config.toml
dataset = "synthesized solo parts of chorales (CocoChorales)"
encoder_mlp_ratio = 3
encoder_bias = "none"
encoder_qk_norm = false
text_encoder_width = 128
text_encoder_head_dim = 32
text_encoder_parallel_block = false
text_encoder_positions = "learned"
optimizer = "soap"
beta2 = 0.95
shampoo_beta = 0.95
adamw_lr_other_params = 0.0025
steps = 10800
final_lr_fraction = 0.1
Rows from block 6 of the audio encoder, named by matrix and row number. Rows with one number belong to one attention dimension. Each number is 128 + 32 x the weight over its row's rms, rounded and kept within 0 to 255. All counts start at 0. After the name is the row's rms in percent of the matrix's.
# q: window attention query, key and value (stacked) (encoder.blocks.6.attn.qkv.weight, 288x96, the q third), inputs 0-95
# k: window attention query, key and value (stacked) (encoder.blocks.6.attn.qkv.weight, 288x96, the k third), inputs 0-95
q.16 089 [112  80  87  88 133 104 125 136 168 122 136 188  87 130 142  81 114 124 129 125 102 144 128 125 123 158 107 166  86 144  87 147 122  92 118  90 110 117 160 136 128 121 129 166 167 104 138 117  91 143  58 160 140 111 169  70 176 127  97 113 148 157 117 105 114 143 131 144  65  89 150 172  64  59 125  91 111 119 174  98 140 119 223 136 120 137 103 121  96  20 144 146 116 105  92 122]
k.16 083 [111 153 131 120 153 152 144 148 118 174 165 143 109 102 135  87  19 114 175 107 121 118 113 107 117 170  99 162 131 154 108 127  75 122 125  55 190 112 156  79 122 135 142 121 140 137 127 130 167 119  77  90 180 129 115 137 162 134 112 105  83 131 115 144 175  76 115 170  98 170 134 173 146 129  79 178 159 166 122 165  80 128 162 149  81 176 150  84 104  76 120  86 152 156 127 167]
q.17 098 [132 111 186 116 133 122 118  78 106 132 108 101 117 115 142 180 175 107 147 118  89 132  72  65  79  52 128 104 176 104 118 108 163 132 119 142  94 112 178 134 111 192 146 112 125  79 112 103 133 117  60  83 135  68 156  89  65 103 121 100 140 160 137 181 185 123 152 195  91 124  66 128 138 147 166  89 122 141 107 117  95 140 120 148 161 131 112 171 118 118 139 131 123 131  91 180]
k.17 089 [161 163 161 100 146  79 173 124 128 146 158 137 133 161 160 119  64  58 127 139 155 178 138 145 115 144  85 141 120 191  80 115 123 159  69 170 144 155 125 160 124 106 120  66 102  94 107  92  78 124 112 181 176 132 130 148 103 169 150 151 142 133  88  63 145 143 143 126 131 108 152 109 104  99 141  73 158 116 203 174 150 138 151 102 131 119  67  78 164 114  73 131 173 138 136 134]
q.18 086 [121  98 121 173 154 121 104 120 161 123 162 178 149 175  97 107 123 111 105  98 103  94 113  81  59 157  97 145 175 123 127  77 157  60 180  91 145  85 126 157 137 139 200 133 115  83 111 111 138 130 100  76 137 107 163 106  87 109 106 135 148 126  62 148 112 142 136 181 133  88  93 113 137 150 134 129  80 112  73 154 147 126 167 178 197 147 136 169 119  60 148 129 136 126 138 187]
k.18 091 [163 173 176 128 135  82 163 142 144 180 156 100 120 107 123  81  52 123 176 118 142 136 167 156 138 149 120 133 117 100 151 130 101 157  87 105 154  69  93 130  97  87 158  56 144 143 112  87 119 113  89 135 191 143 148 145 133 130 114 100 173 106  90 155 149 187 126 176  88 100 149  77 134 120 124  69 136  56  98 154 101 147 170  71 131 138 111  92 168 138 130 171 150 132 165  94]
q.19 094 [ 82 128 103 144 164 118  87 103 104 113 152 101 149 186 213 122 125 108 114  94 138 112 104 133 109  84  56 135 119 138 115  94  86 123 133 100 176  93 110 146 154 167 139  76 109 183  85 165  86 149 164 136 134 139  96 108 166 149  85 113  84 182 115 108 149 150 102 156 128 112 128  97 124 179 142 133 152 146 117 193 104 143 119 144 113 184 128 130 132 204 160 215 123 156 172 110]
k.19 103 [ 75 150 108  84 124 107 121 115 114 100  79 152  75 107 102 184 141 159 130 104 136  96 154 135 124 112 180 168 181 172 122  97 102  73  79 140 123  45 142 153 108 155 163  86  99  95 176 128  95 112  35 154 119 132 110 140 114 134 122 116 108 108 117  99 121 133 171  81 120 131 145  92 148 133 144  64 119 113 131 131 148  94 172  79 107 120 147 203  89 146 108 117 169 120  75  94]
q.20 101 [ 90 142 160 105 146 173 144 136 118  73 121 171 152 148 119 159 156 150  81 132 123 104 146 103 145  74 212  84  74 148 137 109 102 143 167  77 150  91  99  97 146  64 133  93 113 101  99 119 146 149 135 154 118  79  90 121 183 125 142 182 129  74  82 105 109 176 105 115  79 113  52 102 100 165 123 103 147 128  76 166 103 125 110 126 193 129 145 136 137 125 128 114  81 148 174 104]
k.20 101 [141 124 118 124 104 114 100 189 120  89  79 128 123 147 147 143 144 182 105 151 120 142  99 105 115 122 135 136 117 125 165 148 122 109 132 151 153 109 133 102 144 188 118  68  99 141 127 131 176  93 141 136 160 113 137  98 132 154 157 150 165 118 138 195 138 107 100 137 136 142 155 122 127 108 142   3  74 147 182  97 145 166  81 112 198  79 127 121 171 158 133 132 174 104 231 156]
q.21 093 [113 160  79 130 110 116 146 149 108 111 135 143 146 119 106  85 138 124 150 148 188 141 122 155  90 197 132 133  92 147 110 131 129 147 135 120 143 100 200 131 121 127 118 130 139 176 119 147 155 111 190  82 142 130  87  98 146 160 132 142 134  80 151 190 138  90  80 105  85 112 202 113 118 111  79 173 161  94 128 146 189 196 119  80  73 193 140 143 139 153 103 162  64 109  90  85]
k.21 101 [ 62 135 104 151 116 113  67 133 121 147  83 162 143 106  93 183 158 132 112 117 100 117 118  96 141 167 189  89 173 122 142 138 214 108 141 153 119 111 133 134 104  80 137 159 164 192 125  82  96 162  62  91  75 118 144 143 109 148  69 116 103 128 189 117 169 126 105 113 159 122 136 146 105 132 167 205 111  51 104 150  83 163 131 150  96 124 127 161 124 149 109 103 135 118 116 139]
q.22 095 [142  86 102 163 179 121  97 145  82 149 136 149 142 152 126 152 110  99  96 137 108 129 105 123 163  66 123 111 128 144 123  95 146 145 138 147  77 154 132  93 129 106 153 126 104  49 172  99 157 126 194 121 118 111 142 148  96  49 172 158 114 125 118 142  68 178 145  90  83 152 144  73 181 183 129 154 103 114  76 114  94  61 114 106 158 124 145 193  90 146 129 182 163 159 108 123]
k.22 088 [181  76 107 122 133  54 107 139 155 127 108 139 202 112 106 121  86 148 156 115 132 126 161 111 140 112  99 104 122 152 175 147 115 170 109  99 125  87 137 162 135 157  77 111 130  85  92  98 132  66 155 151 148 149 177 154 153 125 159 167 106 146  84 139 152  96 121 100 141 145  49  81 159  79 181  96  94 139 133 164 129 134 138 104 188 109  74 157 120 135 140 157  86  58 183 129]
q.23 086 [101  91  71 106 158 163 180 154 154 148 125 105  74  73 114 121 173 130  99 150 179 180 180 139 144 108 147 131 187 179  96 152 123 101 129 117  97 142 128  87 113 119 132 185 121  81 190  67 117 158 127 101 103 144 151 158 131 118 203 129 108 139 115 101 124 190 125  82  93 128 133 136 124 105 185  92  91  93 126  80 116 147 177 153 114 126 106 104 170 130 205 132 118 153 126 122]
k.23 081 [179 100 101 105 149 108 114  65 155 123 126 146 160 123 122 134  96 116  38  97  95 129 129 141 158 159 138  67 157 135 130 143 126 168 169 115 138 156 109  53  90 135  82 121 176 157 151 102 128  44 198 123  72 125  91  86 180 146 121 153 130 117 115  93 148  84 128 135 129 101  83 174 126 119 141 127  76 117 109 111 162 130  75  81 119 122 126 121 101 144 193 103 153 134 176 147]
q.24 105 [143 143 163  98 190 116 152 122 131  70 141 117 126 140 121 174 211 168 142 133 130 105 189 156  71 119 105 102 121 115 139 169 136 165 122 101 123 161 157 132 108  96 145 147 161 127 138 156 141 142 168 129 128 123  73  61 136 120 178 219 110  66 127  99 164 173 113 123  83 159  95  68 134 182 101 108 149 106 105 158 136 135  99 100 186 168 157  97 132 132 162 142 143 124 167  85]
k.24 103 [129 137  16 113 169  87 108 168 170 117 131 112 136 106 174 175 108 169 106  94  77 112 150  84 158 153 146 170 105 171  93  77 129 130 165 145  56 114  92 126 140 157 179  78 163 171 158  73 151 114 118 146  75 132 120 111 114 112 134 122 155  84 137  98 120  71 123 155 113 125 104 160 132  85 113 140 105 141 144 172  66 123 100 139 154 112 127 144 179 112 157 120 162  84 127 104]
q.25 115 [159 143 134 117 172 150 153 135 119  68 128 127 117 136 242 167 166  89 151  91 135 145 117 172  60 125 163 110 152 153  90 174 104  85 126 124 171 103 167 109 114 162 130 102 168 108  89 157 131 168 110 122 105 113  71 115 146 140 108 122 108 109 126  87 175 125 102 148  90 150  21 116 185 123 133 155 140  90 175 145 115 135 139 130 102 137 188  90 126 152 180 115 126 121 141 130]
k.25 112 [132 136  81  97 125 151  98 161 131 107 103 142  69 117 143 226 177 133 101  88 130  88 161 146 113 107 100 153 128 146  90  64 115 104  47 121 102 122  83 123 126 125  72 111 139 152 150  90 100 112 112 160 135 110 104 141 121 182 155  57 158 117 130 115 147 131 115 164  98 149 160 193 137  99  70 118  96 118 159  56 139 143 102 141 108 147 133 182 137 122 130  96 182 144 183 118]
q.26 091 [172 111  92 156 100 118 135 110 135 152 217 116  95 205 160 116 110 118  89 143  91 161  95 172 120 126 108 158 135 104 153 102 151  91  75  87 162 147 124 138 200  97 143 104 112  93 115 131 101 138 172  71 150 115 128 177 110 134 113 124 197 143 137 127 105 171  89 166  89  74  73 151 132 196 157 147 142 151 135 201 153 121 116 142 143 136 163 119 123  93 136 152 123  82  96 105]
k.26 092 [153 141 144 110 175 101 185 141 177 153  98 165  91  99 109  81 117 115 141 142  83  94 211 101 112  92 104 153 157 113 130  94  70 134 123 129 127 119 111 139  95 142 111 107  98  86 158 133  81  61  91 119 193 173 126 160 102 157 168 133 116 130 115 109 109 111 131 135 178  41 174 159 123 110  90 177 124 164 130  95 136  99 164 102 158 135  67 153 138 108 139 118 140 148 139  56]
q.27 087 [196 125 106 115 133 165 108 115 150 139 149 152 156 150  89 139  97 132 155 145  76 175 123 130 123 129 104  92 111 127 134 125 161 165 144  57 114 101 126 165 181 136 179  83  98 131 218 104 159 123 110  92 125 135 144 154 130 137 160 158 121 137 156 173  88 109 137  81 129 100 232 146  87 119 107  91 145 119  91 169 166 142 120  89 137 156  64  97 124  81 159 197 121 127 151 104]
k.27 083 [ 80 107 143 143  86 146 130 121 145 166 153 130 168  73 123 103 119 163 157 128 142 142 135 113 103 144 106 128 163 135 214 169 187 112 110 161 131  41 138 150  58 136 167  63 168 152 137  71  94 141 131  84  87 117 145  72  94 172 102 167 124 122 175 155  73  94 191 104 152 112 150 119 155 146 176  99 127 129 113 102 104  99 142 126 114 161  98  75 140 141 122 142 110 158 110 110]
q.28 093 [104 150 137 123 101  97 139 142 148  61  50 182 147 167 149  76 102 171 141 145 133  42 138 157 123 153  78 111 159 124 165 158 104 166 125  93 114 162 125 183 111 134 104 156 183 135 128 151  88 111 142 154 137 141 121  75 139  89 117 160 170  85 131 116 175 121  66  71 157 167 176  96  71 118 126 163 112 107 166 101 170 125 124  99 126 125 110 143 152 129 199 139  94 124 107 128]
k.28 092 [ 92 110 131 167  93 171 110 127 133  86  99 118 103 132 176 138 114 132 157  93 124 107  94 132  89 126 122 101 133 114 138 176 198  74 164 159 125 145 165 174 142  78 157 122 147 213 120  89 138 114  98  91  91 137  97 113 140  66  97  50 110  96 130 157 181  94 137 191  80 159 128  92 161 105  86 162 117  94 126 139 106 113 162 139  86 152 196 113 131 122 148 129  87 130  84 112]
q.29 111 [131 143 148 157 152 128 190 163 193 113 168  85 140 124  73  79 129  78  97 121  94 102 170 124 152 109 164 144 123 156 195 167 133  86 114 127 157 117 140 159 224 105 113 168  96 130 165 159 127  96 106 133 133 172 128 142 177 136 146 141 163 206 124 162 118  83 135  65 134 151 125 164 113 115 150 158 130 103 110 204 163 118 133  97 120 162 147  94 169 110 173 138 117 115 160 122]
k.29 104 [107 111 171 147 139 140  94 133 131 201 163 153 163  91 178 119 174 182 128 181 131 161 116 119 152 121 127 115  99 120 132 101 209 165 193 136 160 136 118 119  86 133 142 147 130 133 151 143 143 121 135  85  70 141 150 137 145 132 128 105  88 120 167 175  65 148 142 157 155 146 159  56 113 157  61 159 184 165 147  83 144 132 150 129 164 129 136 140  80 176 134 106 128 204 136 163]
q.30 102 [ 98 162 151 114  72 109 165 109 112 159 165 160 135 109 115 151 171  98 111 152 131 112  92  89  88 120  72 162 159  69 144 144 134 103 131 174 106 151 148 169 133 165 147  98 110 132 146  80 116 110 159 139 118 107 150 118  57 171 103 105  93 165 119 193 103 159 151 100  47 170 145  94 104 106 129 139 111 159 131 156 144 114 174  82 111 136  79 144 152 160  84 202 131 100  81 185]
k.30 100 [109 119 230  99 157 118 140  92 136 120 104 144 206 134 129 136  69  70 141 110 160 143 113 166 153 138 100 150 138  96  75 114 124 155 205 116 139 157 131 146 126 115 124 112  50 143 119 143  75 102 120 137 153 129 110 134  99  94 130 130 106  93 120  78 125 134 122  60 166 116 162  59 132  81 135 133 104 126  63 184 184 107  84 115 122 104  73 119 151 129 154 113 126 121 149  99]
q.31 086 [101 130  93  91 147 118 118 126  83  98 129 144 145  78 121 156  92 122 117 148 125 152 150 132 127 123 121 129 156 175  83 145 140 100  99 133 128 102  75 108 136 132  86 125 178  92  88 157  89 151 135 162 105 117 102 135 146 115 134 138 166  56 132  90 126 199 103 152  72  64  76 141  73  61 155  57 105 109 174 127 157  54 152 151  81 108 127 131 160 157 149  70 126  69 139 120]
k.31 090 [ 90 104 105 158 148 133 123  83  71  94 113 215  78 129 133 142 142 143 125 124 118 111 158 159  97 131 113 163 185 151 120 114 123  95 138 131  82 144 133  69 154 158 150 150  97 135 119 167 211  32 175 139 120 170 132 107 129 146 169 135 133 115  72  72 157 141  99 115 135  96 137 175 118 112  62 128 150 135 142  97 154 131  87 105 185 142 150 118 154 116 126 144 184 108 189 126]
q.32 092 [128 126 123 104  80 165 116  92 151 125 139 161  74 122  76 111  87 119 132 150 106 128 114  37 125 180 171  96 155  84 127  97 158  60 134  92 116 113  72 145 142 127 152 154 120  50 101 101 129 189 134 135 132 146 117 168 118  64 195 135 156 164 151 133 120 129 140  93 142 176  89 111 143 138 115 113 208 143 131  82 117 139 138 125 172 137 144 167 106 162 140 129 125  90 134 197]
k.32 104 [131  98 127 175 132 155 110 114 119 168 132 102 127 199  66 113 114 140 116 124 127  54 188 112 125 165 117 118 150 118 112 114 143  69 114 100 185 172 114 121  85  95 112 103 120 124 111 150 141  94 153 167 124 134 104 143 137 101 179 154  66  66 171 120 112 187 123  92 171 174 143 146 158 135 115 124  49 164 137 200 126 144 104 176 147  78 133 157 174 121 116 137 174 148 134 173]
q.33 102 [132  77 140  82 101 151 100 178 129 148 167  97 128 127 139  78 146 142 126  97 112 139 148  68 148  77 160 113 114 151 151  84 141 187 120 134 108  77  68 137 104 140  75 171  57  94  96  63 124 137 117 138 111 103 185  83  80 120 107  97 133 158 179 128 137 141 129 166  80  70  63 118 111 123 135 107 136 198  86 158 116  89 113 128  88 116 132 116 137 117 168  91 105 116 167 133]
k.33 116 [147 106  99  99 165 126 169 191 152 170 104  99 155 114 185 167 177  89 201  78  98  81 151 123 102 175 169 169 111 138 149 172 137 157 164 148 161 180 139 126 135 134 121  47 119 113 149 127 102 116 104 100 117 139 102 160 158 108 168 137 119 138 181  94 165 114 123 116  96  91 176 145 106 164 163 172 136 113 125 146 130 160 111 130 115 107 173  77  80 158 160 174 140 102 114  69]
q.34 101 [114 170 157 132 117 150  83 110 102 103 182 131  53 185 179 106  73 122 140 137 103  98  82  90 189 164 139 215 154  35 163  93 127 127 125 120 114  96 135 115 139 114  90 129 146 105 161 136 138 177 117 103 122 154 189 126  74 126 153 107 142 179 153 100 133 100 148 124 172 162 145 135 142  88 121 180 120 155 147 146 163 150 143 131 127  86 169 177 140 131 123 131  90 163 154 111]
k.34 109 [125 105 158 166 180  93 135 106 145 104 166 140 158 150  60  85  69 109 115 115  94 131 147  97 140 164 147 154 163  97 135 113  94 156  86  33 131 125 151 122 155  94 154  91  99  99 109 194  71 110 118 136 143 111 120 156 129  78  80 147 100 131 107 123 196 132 121  47  98 132 127 139 166 123 101 124 100 134 143 169 168 128 137  69 108 116  80 108 148  99 140 130 204  94 130 128]
q.35 087 [152 181 151  72 127  96 106  81 142 135 110 144  88 143 152 119 132 114  83 142  89 108 126 136  96  77 106 183  89  77 127 141 177  69 133 102 142 160 132 117 148 170 121 125 106 137 109 115  90  78 140 102 132 102 130  90 157  68 105 129  63  83  99 115 152 135  64 191 154 157  74  99 158 103 156 134 134 147 134  83  65  84 135 151  77 103 127 136 159 146 135 107  78 106  61 118]
k.35 095 [ 97 110  48 114 156 118  90 107 115 108 144  80 111 103 103 165 130 148 150 133 113 109 137 164 153  68 150  88 169 159 194  88 140 159 138  64 153 116 120 123 141 171  78 142  93 114  74 150 147 156  33  93  92 118 104 168 142 145 103 101  84  78 115 130 141 141 105 119 127 108  92 127 143 116  97 148 167  96 129 133 151 186 134 146 114 194 130 126 181  80 185 158 160 128 150 145]
q.36 112 [124 124  83  92  86 106 102  89 110 100  43  93 153 107 106 144 117 110 162 142 130 145  73 162 132 134 118 111 145 144 108  43  92  93 107 116  83 147  71  78 102 114 148 132 114 107 166 109 132 120 159 130 103 134 104 101 168 148 114 133  96 151 106 158 115 135 167 104  89 158 138 107 107 148 177 131 160 144 153 130  60 111  36  32 134  96 160 118  91 147  85 100 127 167 127 126]
k.36 101 [ 64 100 124 120 132 138 146 120 116 118 133 165 146 170 158 186 133 101 163 154 190  84  85 157 156 167 129 148 178 112  65 150  50  78  46 121  97 135  84 115  97 167 130 162  95 142 113 125 133 119 179 138 106 153 148  94 104 137 145 120 130 141 151 170  97 165  81 154 149 108 112 130 207 118  84  92 106 106 188 137 127 137 126 117 141 120 141  96  98 141  83 122 151 125 159 193]
q.37 100 [170 126 137 154  78 116 143 142 115  72  93  95 142 175 159 164 164 141 101 134 124 126 183 170 115 165 124 140 141 122 159 115 170  86 136 170 115 140  91 111 110 112 154 144  84 150 178 144 142 187 119 145 138 105 169 113 134 139 134 198 119  79 190  93  94 166 141 122 103 132 140 106 114 158 194 214 130 158 171 115 183 117  57  83 129 113 140 147 139 163 100 110 187 134  92  93]
k.37 086 [125 121  82 142 117 150 116 142 163  85 170 147 143  97 206 173  64 122 103 123 124 115  81 131 184  94 119 189 156 129 102 152  85 117  93 146 107  58 111 146 154 144 158 113  85 191 128 134 115 157 157 187 123 153 105 110 122  93  71 155  91 139 166 133 118  91 146 161 102  77 117 194 136  94 170 156 135  68 107 188 120 152 164 160 157 103 160 126 136 143 135 158 136 143  94 118]
q.38 099 [169 152 157 138 161  89 131 100 180  61 103 140  78 149 118  89 137 161 186 195  99 155 115 137 155 147 150 150 138 104 164 101 142 102  65 144  99 152 133 123 120 180  81 134 109  90 169 150 115 101 109 138  80 196 168 125 123 102 139  97 128 144 148  49 160 170 105 106 133 104 130 152 138  96 163 137  72  92  88 164 191 140 143 146  90 153 178 164 152  79 117 111 131 110 118 118]
k.38 097 [176 110 143 138 145 146 179 134 203 164 138 161  75 112 103  94  60  91  76 124  92 176 126 131 107 132 143 110 111 161 170 107 111  67 133 111  91 136 134 159 159 117 139 138  96 114  84 146  88 111  80 191 119 121 150 149  89 112  71 149 119 112 128  71 125 136 121 129 107  92 149 184 170  87 127 188  99 116 141 161 146 159 184 155  86 193 151  91 163 157 134 164 160 138 127 123]
q.39 094 [162 167 118 122 109 139  62 101 121 128 108  95  86 122 129 139  81 149 108 122 119 114 125  92 181 131 110 164 168 101 196 115  73  84  81 134 133 186 198 193  89  91  65 133 144  99 116 116 128 101 146 102 128 113 154 111  96  48 140 166 103 128  91 139 188 152 190 128 101  94 134 145 111  79 166 118  99  78 135 152 135 109 140 128 128 131 124 194 134 149 103 130 165 134 178 129]
k.39 103 [161 146 111  94  96 157 139 130 145 124 186  97 163  63  85  94 113 110 128  92  77 169 132 146 111 135 119 121 117  97 153 156 108 183 155  56 156 183 106 210 130 154 121 168 122 150 147  86 132 145 113 162 146 102  66 172 116  89  66 170 108 135 137  87  95  89  99  82 122 135 158 157 155 103  94 112  88 148 189 145 166 141 139 119 111 157 116 121 143 132 176 131 138  80 160 174]
q.40 105 [ 86  95 117 134 143 170  74 140 121 154 193  85 122  87  74 136 149 112 120 102  86 169 134  65 180 137 154 141 126 113 124 138  95 112 138  91 130 113 137 132 123 181 100 122 155  50 124  72 171 126 108 109  83  84 136 170 124 207 146 121 159 133 142 159 124 125 124 175 154 126  91 167 147 126 149 111 134 174  70 134 155 110 178 199  98 185  93 144 119 119 177 102 148  92 130 145]
k.40 098 [158 156 169 158 205 127 101 153 203 236  98  97 170  81  88  91 139 126 156 102 155 109 189 149  93 162 133 135 154 152 144 119 171 162 171 121 156 156 132 152 112 145 155 158 102 104 150 104 154 111  67 112 158  98 123 114 130  86 152 133 170 101 165 118 153 103 156 112 122 154 155 122 147 112 181 162 127 159 124 161 120 165 123 169  78 139 159 110 127 116 157  79 154  97  97 167]
q.41 095 [117 149 135 134 144 118 124 127 134 124 135  94  83 153 151 106 152 122 156  90 142 143  98 186  96 169  95 186 208  71 156 116 150  74 127  99 116 105 127  72  45 117  97  63 125 116 173  85  99 158  78 112 140 102 144 107 134 138  66 164 120 174 105 175 124 108 109  50 140 105 126 159 124 182 151 175  92 115 151 116 131 130 137 112 129  65  98 157  98 131  96 162 147 125 144 153]
k.41 095 [ 87 120 144 128 143 168 157  44 140 131  95 120 147 153 113  76 134  89 128 115 127 137  58 184 137 149 176 130 160  79 101 127 140 114  74 128 113 157 132 118 113 170 126 146  94  81 153 129 166 184 207 154 136 111 149 122 114 109 118 110 174 103 119 129 103 106 131  92 154 174 172 117 201  92 160 179 136 132 140 126 129 117 187  92 142 159 151 131 140 108 166 200 160  67 118 158]
q.42 092 [108 120  91  89  63 148  54  95  79 138 104 121 103 126  91 159 104 169 164 154 114 123 136 112 165 126 166 162  57 194 138 139  72 113 140 165 113 156  82 151 139  93 171 121 132  81 153 156 111 147 167 167 106 135 134 107 125 105 131  81 133  61 150 132  82 177 164 144  96 154 118 123 192 102 152  83 151 199 126 139 163 155 152 127 108 106 147 163 164  96 144 151 132 175 119 130]
k.42 084 [119 103 110 101 176 100 108 183 152 114 159 150 162 147 134 149 160 107 133 124 105  82 138 150 152 142  68 167 147 125  82 138 132 212  95 102 148 199  82  91 133 171 162 146 185 128 163 171 114  89 103 162 149 111  92 194 153 165 121 168 105 143 182 112 146 123 133 179 121 120 178 168  95 120  83 112  58 129 162 110 114 158 142 172 152  88 154 139 118 145  84  87 124 149 131 121]
q.43 107 [104 155  72 118 106 105 163 163 135 139 153 135 115 107 117 161 147 115 100  92 183  81 134 120 130 127  84 118  86 174 115 130 101 179 138 160 150 115 161 135 138 107  67 142 105 202 125 152 164  81 118 141  96 113  97  87 102 114 172 168 107 137 148  70 126  90  82 171 134 150 132 129  51 173 131 132  69  61 125 190 118 139 154 128 122 138 153  56 133 175 146 148  87  95 154 103]
k.43 101 [194 117 178  72  88  87 113 186 108 154 188 129 109  77 175 135 158 158 142 175 149 205 130  96 154 106 156 132  85 149 131 154 155 129 105 162  99  85 183 179 121 115 152 119  91 126  91 147 128 135 148 147 113  95 140 142 111 138 149 160 167 183 135 165 135  93 146 105  83 125  76  76 115 106 163 144 158 119  46 105 162 171 135 158 138 166 104 156 137 142 153  97 111 108 114 107]
q.44 106 [136 166 120 154 142  91 106 130  71 107  85 161 127 194 169 132 168  88  90 130 119 115 110 132  97 160 102  83 107 126 106 140 172 125 146 121 137 182 128 105 160 141 137 146 139 156 143 185 156 112  66  80 138 126 136 100 115 123 129 185 101  65 142  77 143  71  86  81 118 150 108 102 164 108  62 147 107  58 139 121 121 122 115 147 142 206 120 118  92 119 111 144  84 156  79  61]
k.44 100 [166 165 196 116  88 117 143 160 111 130 169 162 123 129 107 133  80 172 146 158 143 173 131 120 167 140 121  93  64 141 168 125 115 105  63 110 108 122  97 171 164 124 164 187 165 124  89 124 122 177 143 155 143 134 134 114 104 171 100  88  80 149  97 163 175 179 157 154 143 132  87 139 159 154 130  56 125  95 139 117 116 128 165 108 194 132 105 207 180 100  90 125 130 126 116 168]
q.45 103 [104  75 149  90 115  91 113 144 143 111  75 131 122 204 144 116 135 127 136 167 120  45 105 134  95 126 118 129  96 221 161 159 133 150 156  86 172 149  86 113 146 113 139  95 160 105 184 161 159 148 100 150  92 118 110  84 141 162 163 108  69 123 151 158 177 130 124 149 105 102 119 118 168 115 116  82 150 124 184 117 149  83 150 149 111 168 159 131  73  57 102 165 166 129 117 149]
k.45 097 [151 135 135 132 125  89 162 119 133 100 116 114  97 155 182 183  99  99 139  92 115 163 103  87  88  77 112 101  88 175 100  69 138  90 100 213 135  98  57  72 119 152 139 128 191  62 130 122 126  96 149 147 167 116  93 140 127 110 112 110 131 134  68 151 140 182 106 205 126 101  97 190 114 138 112 110 172 124 140 100 121 104 156 132  88 114 167 146  95 147  94 141 123 130 100  95]
q.46 094 [115 139 141  89 128  82 133 103 162 115 152 178 145  80  33 173 145 112 137 127  97 135  63 180 196 131 172 139 123 140  84 173  77 126  87 135 126 156 191 144  81 133 111  97 123 155 147 156 181 131 147 119 157 145 125  65 123 127 154 125  96 113  89 109 137 138 162 143  92 141 123 111 113 118  91  92 158 133 111 183 155 181 154 174 135 162  98 157 188 100 125  93 173 143 101 155]
k.46 096 [130 151 106 109 143 116  91 137 111 176 132 165 178  57  65  87 163 152 141 114 138 135 119 106 114  91 103 135 165 163 147 137 150 142 188 162 175 120 125 145 145 201  99 183 139 128  67  91 132  98  75 185 134 137 137 127 104 141  90  97 162 182 165  83 109  71 132 145 115 122 123 120  73 161 140 115 142 105  80 107 139 175 179 169 124 145  81  96 156 173 165 120 134  98 169 109]
q.47 100 [164 140 178 156  95 156  78 119 187 167 105 109  95 138 102 113 113  77 129 137  66 141 128 161 123 115 149 110 163  86 159 122  72 119 158 134 127 164 120 178 156  73 200 172 174 117 131 112 141 163 129 166  94 197 130 156 147 132 116 127 152  97  89 155 124 151 154 102 122 143 142 143 166 126 164 149 182 186 145  57 136 103 126 124 101  96 139 135  51 136 129  77 184 128 162 138]
k.47 084 [ 77 162 130 137 108 149 127  84  74 112  91 161 106 125 109 111  81 103 138 122 125 103 115 177 104 126 109  97 163  51 109 107 108 137 129  76 163 124 101 107 149 151 145 121 117 135 166 150 139 147 143 159 168 153 110 149 182  86 115 109 120  83  96 157  91  94 146 124 163 102 132  95 153 198 106 120  89 139 204 182  76 126  82 139 113  80 185 144 127  83  35 122 126 133 139 172]
q.48 106 [106 125 163 134 128 100 171 126 115 151 167 130  73 128  96  96 193 109 132  91 130 150  69 177 150 169 134 127  87 112 116 105 131 177 107 164 146 105 181 122  98 124  95 109 157 179 176 127 184  97  60 128 103 121 130  77 108 119 149 133 135 148 180  73 141  80  63  90 139 151 111 125 100 113  89 152 110  81  49 146 160 185  75 138 123 136 137 122 122 122 152 183 105 116 100 107]
k.48 112 [133 113 156  95 103 112 107 166  98 164 169 164 134 120 101  38 124 185  94 135  97 182 138  71 160 145 108 113 103 130 145 137 105 101  83 168 123  98 126 108 174 102 126 131 105  70  87 118  95 119 140 139 191 130 172 114  88 160 144  92 157 171 137 102 111  64 142 119  77 132  99 142 118 113 151 133 134  77  61 138  79 150 134 113 141 165  83 173 163 109 110 136 106  91  71  77]
q.49 129 [130  98 120  86 159 160 125  99 170 145 116 156 168  92 148 116 128  80 129  92  88 172 119 163 109 133 130 119 146 170 151 105 144 121 118  82 121  99 149 135 101  76  83 123 138 138 165 116 166  78 197  38 117  99 110 139 178 126 175 154 140 160 122  90 146 102  54 135 158 130 130 173  85 145 137  92 145 146 141 113  92 151  84 172 119 171 154  71  92 181 116  74  85 118 147 171]
k.49 119 [150  82 120 158 124 160 121 136 136 143 128 142 176  73 110  82 140 107 146 123  83 113 196  70 141 154 179  91  98 170 186 152 132 134 127 174 112 147 105 137  75 113 127 125  88  88 126 126 120 118  92  80  87 138 175 129  72 122 144 100 170 127 133 197  59 127 130 129 160  75  80 122 118 140 134 103 144 135  55 121 174 191 163  81 128 118 166 101 129 148 157  78 105 112 133 151]
q.50 092 [144 111 136 115 135  92 143 177 117 139 143 163 154 120 127 103 174 138 157  78 126 126 132 132 138 111 120 124 141 108 144 110 182 179 159 114 219 105  74 143 121 167 184 168 120 135 155 132  84 113  86  94 128  74 182 117 118 106  60  99 175 175 165 122 123 136  75  92  99 121 130 153 178  81 128 162  97 147 143  74 131 158 125 211  96 154 108 136 168 148 121 162  79 179 141 116]
k.50 091 [119 126  93 126 130 101 108  98 111 137 106 114 129 127  64 129 113 176 167  94  91 130 189 122 148 201 151 112  69  95 125  65 159 113  92 162 141 146 145  71 147  75 142  66 115 116 123 155 108 158  68  88 119  99 109 126  75 113 145 121  79 148 144 101 150 135 119 136  38  75 176 136 123 134 156 145 109 128  92  66 120 119 115  85 186 131  87 185 136 108 153 127 112 139 110 105]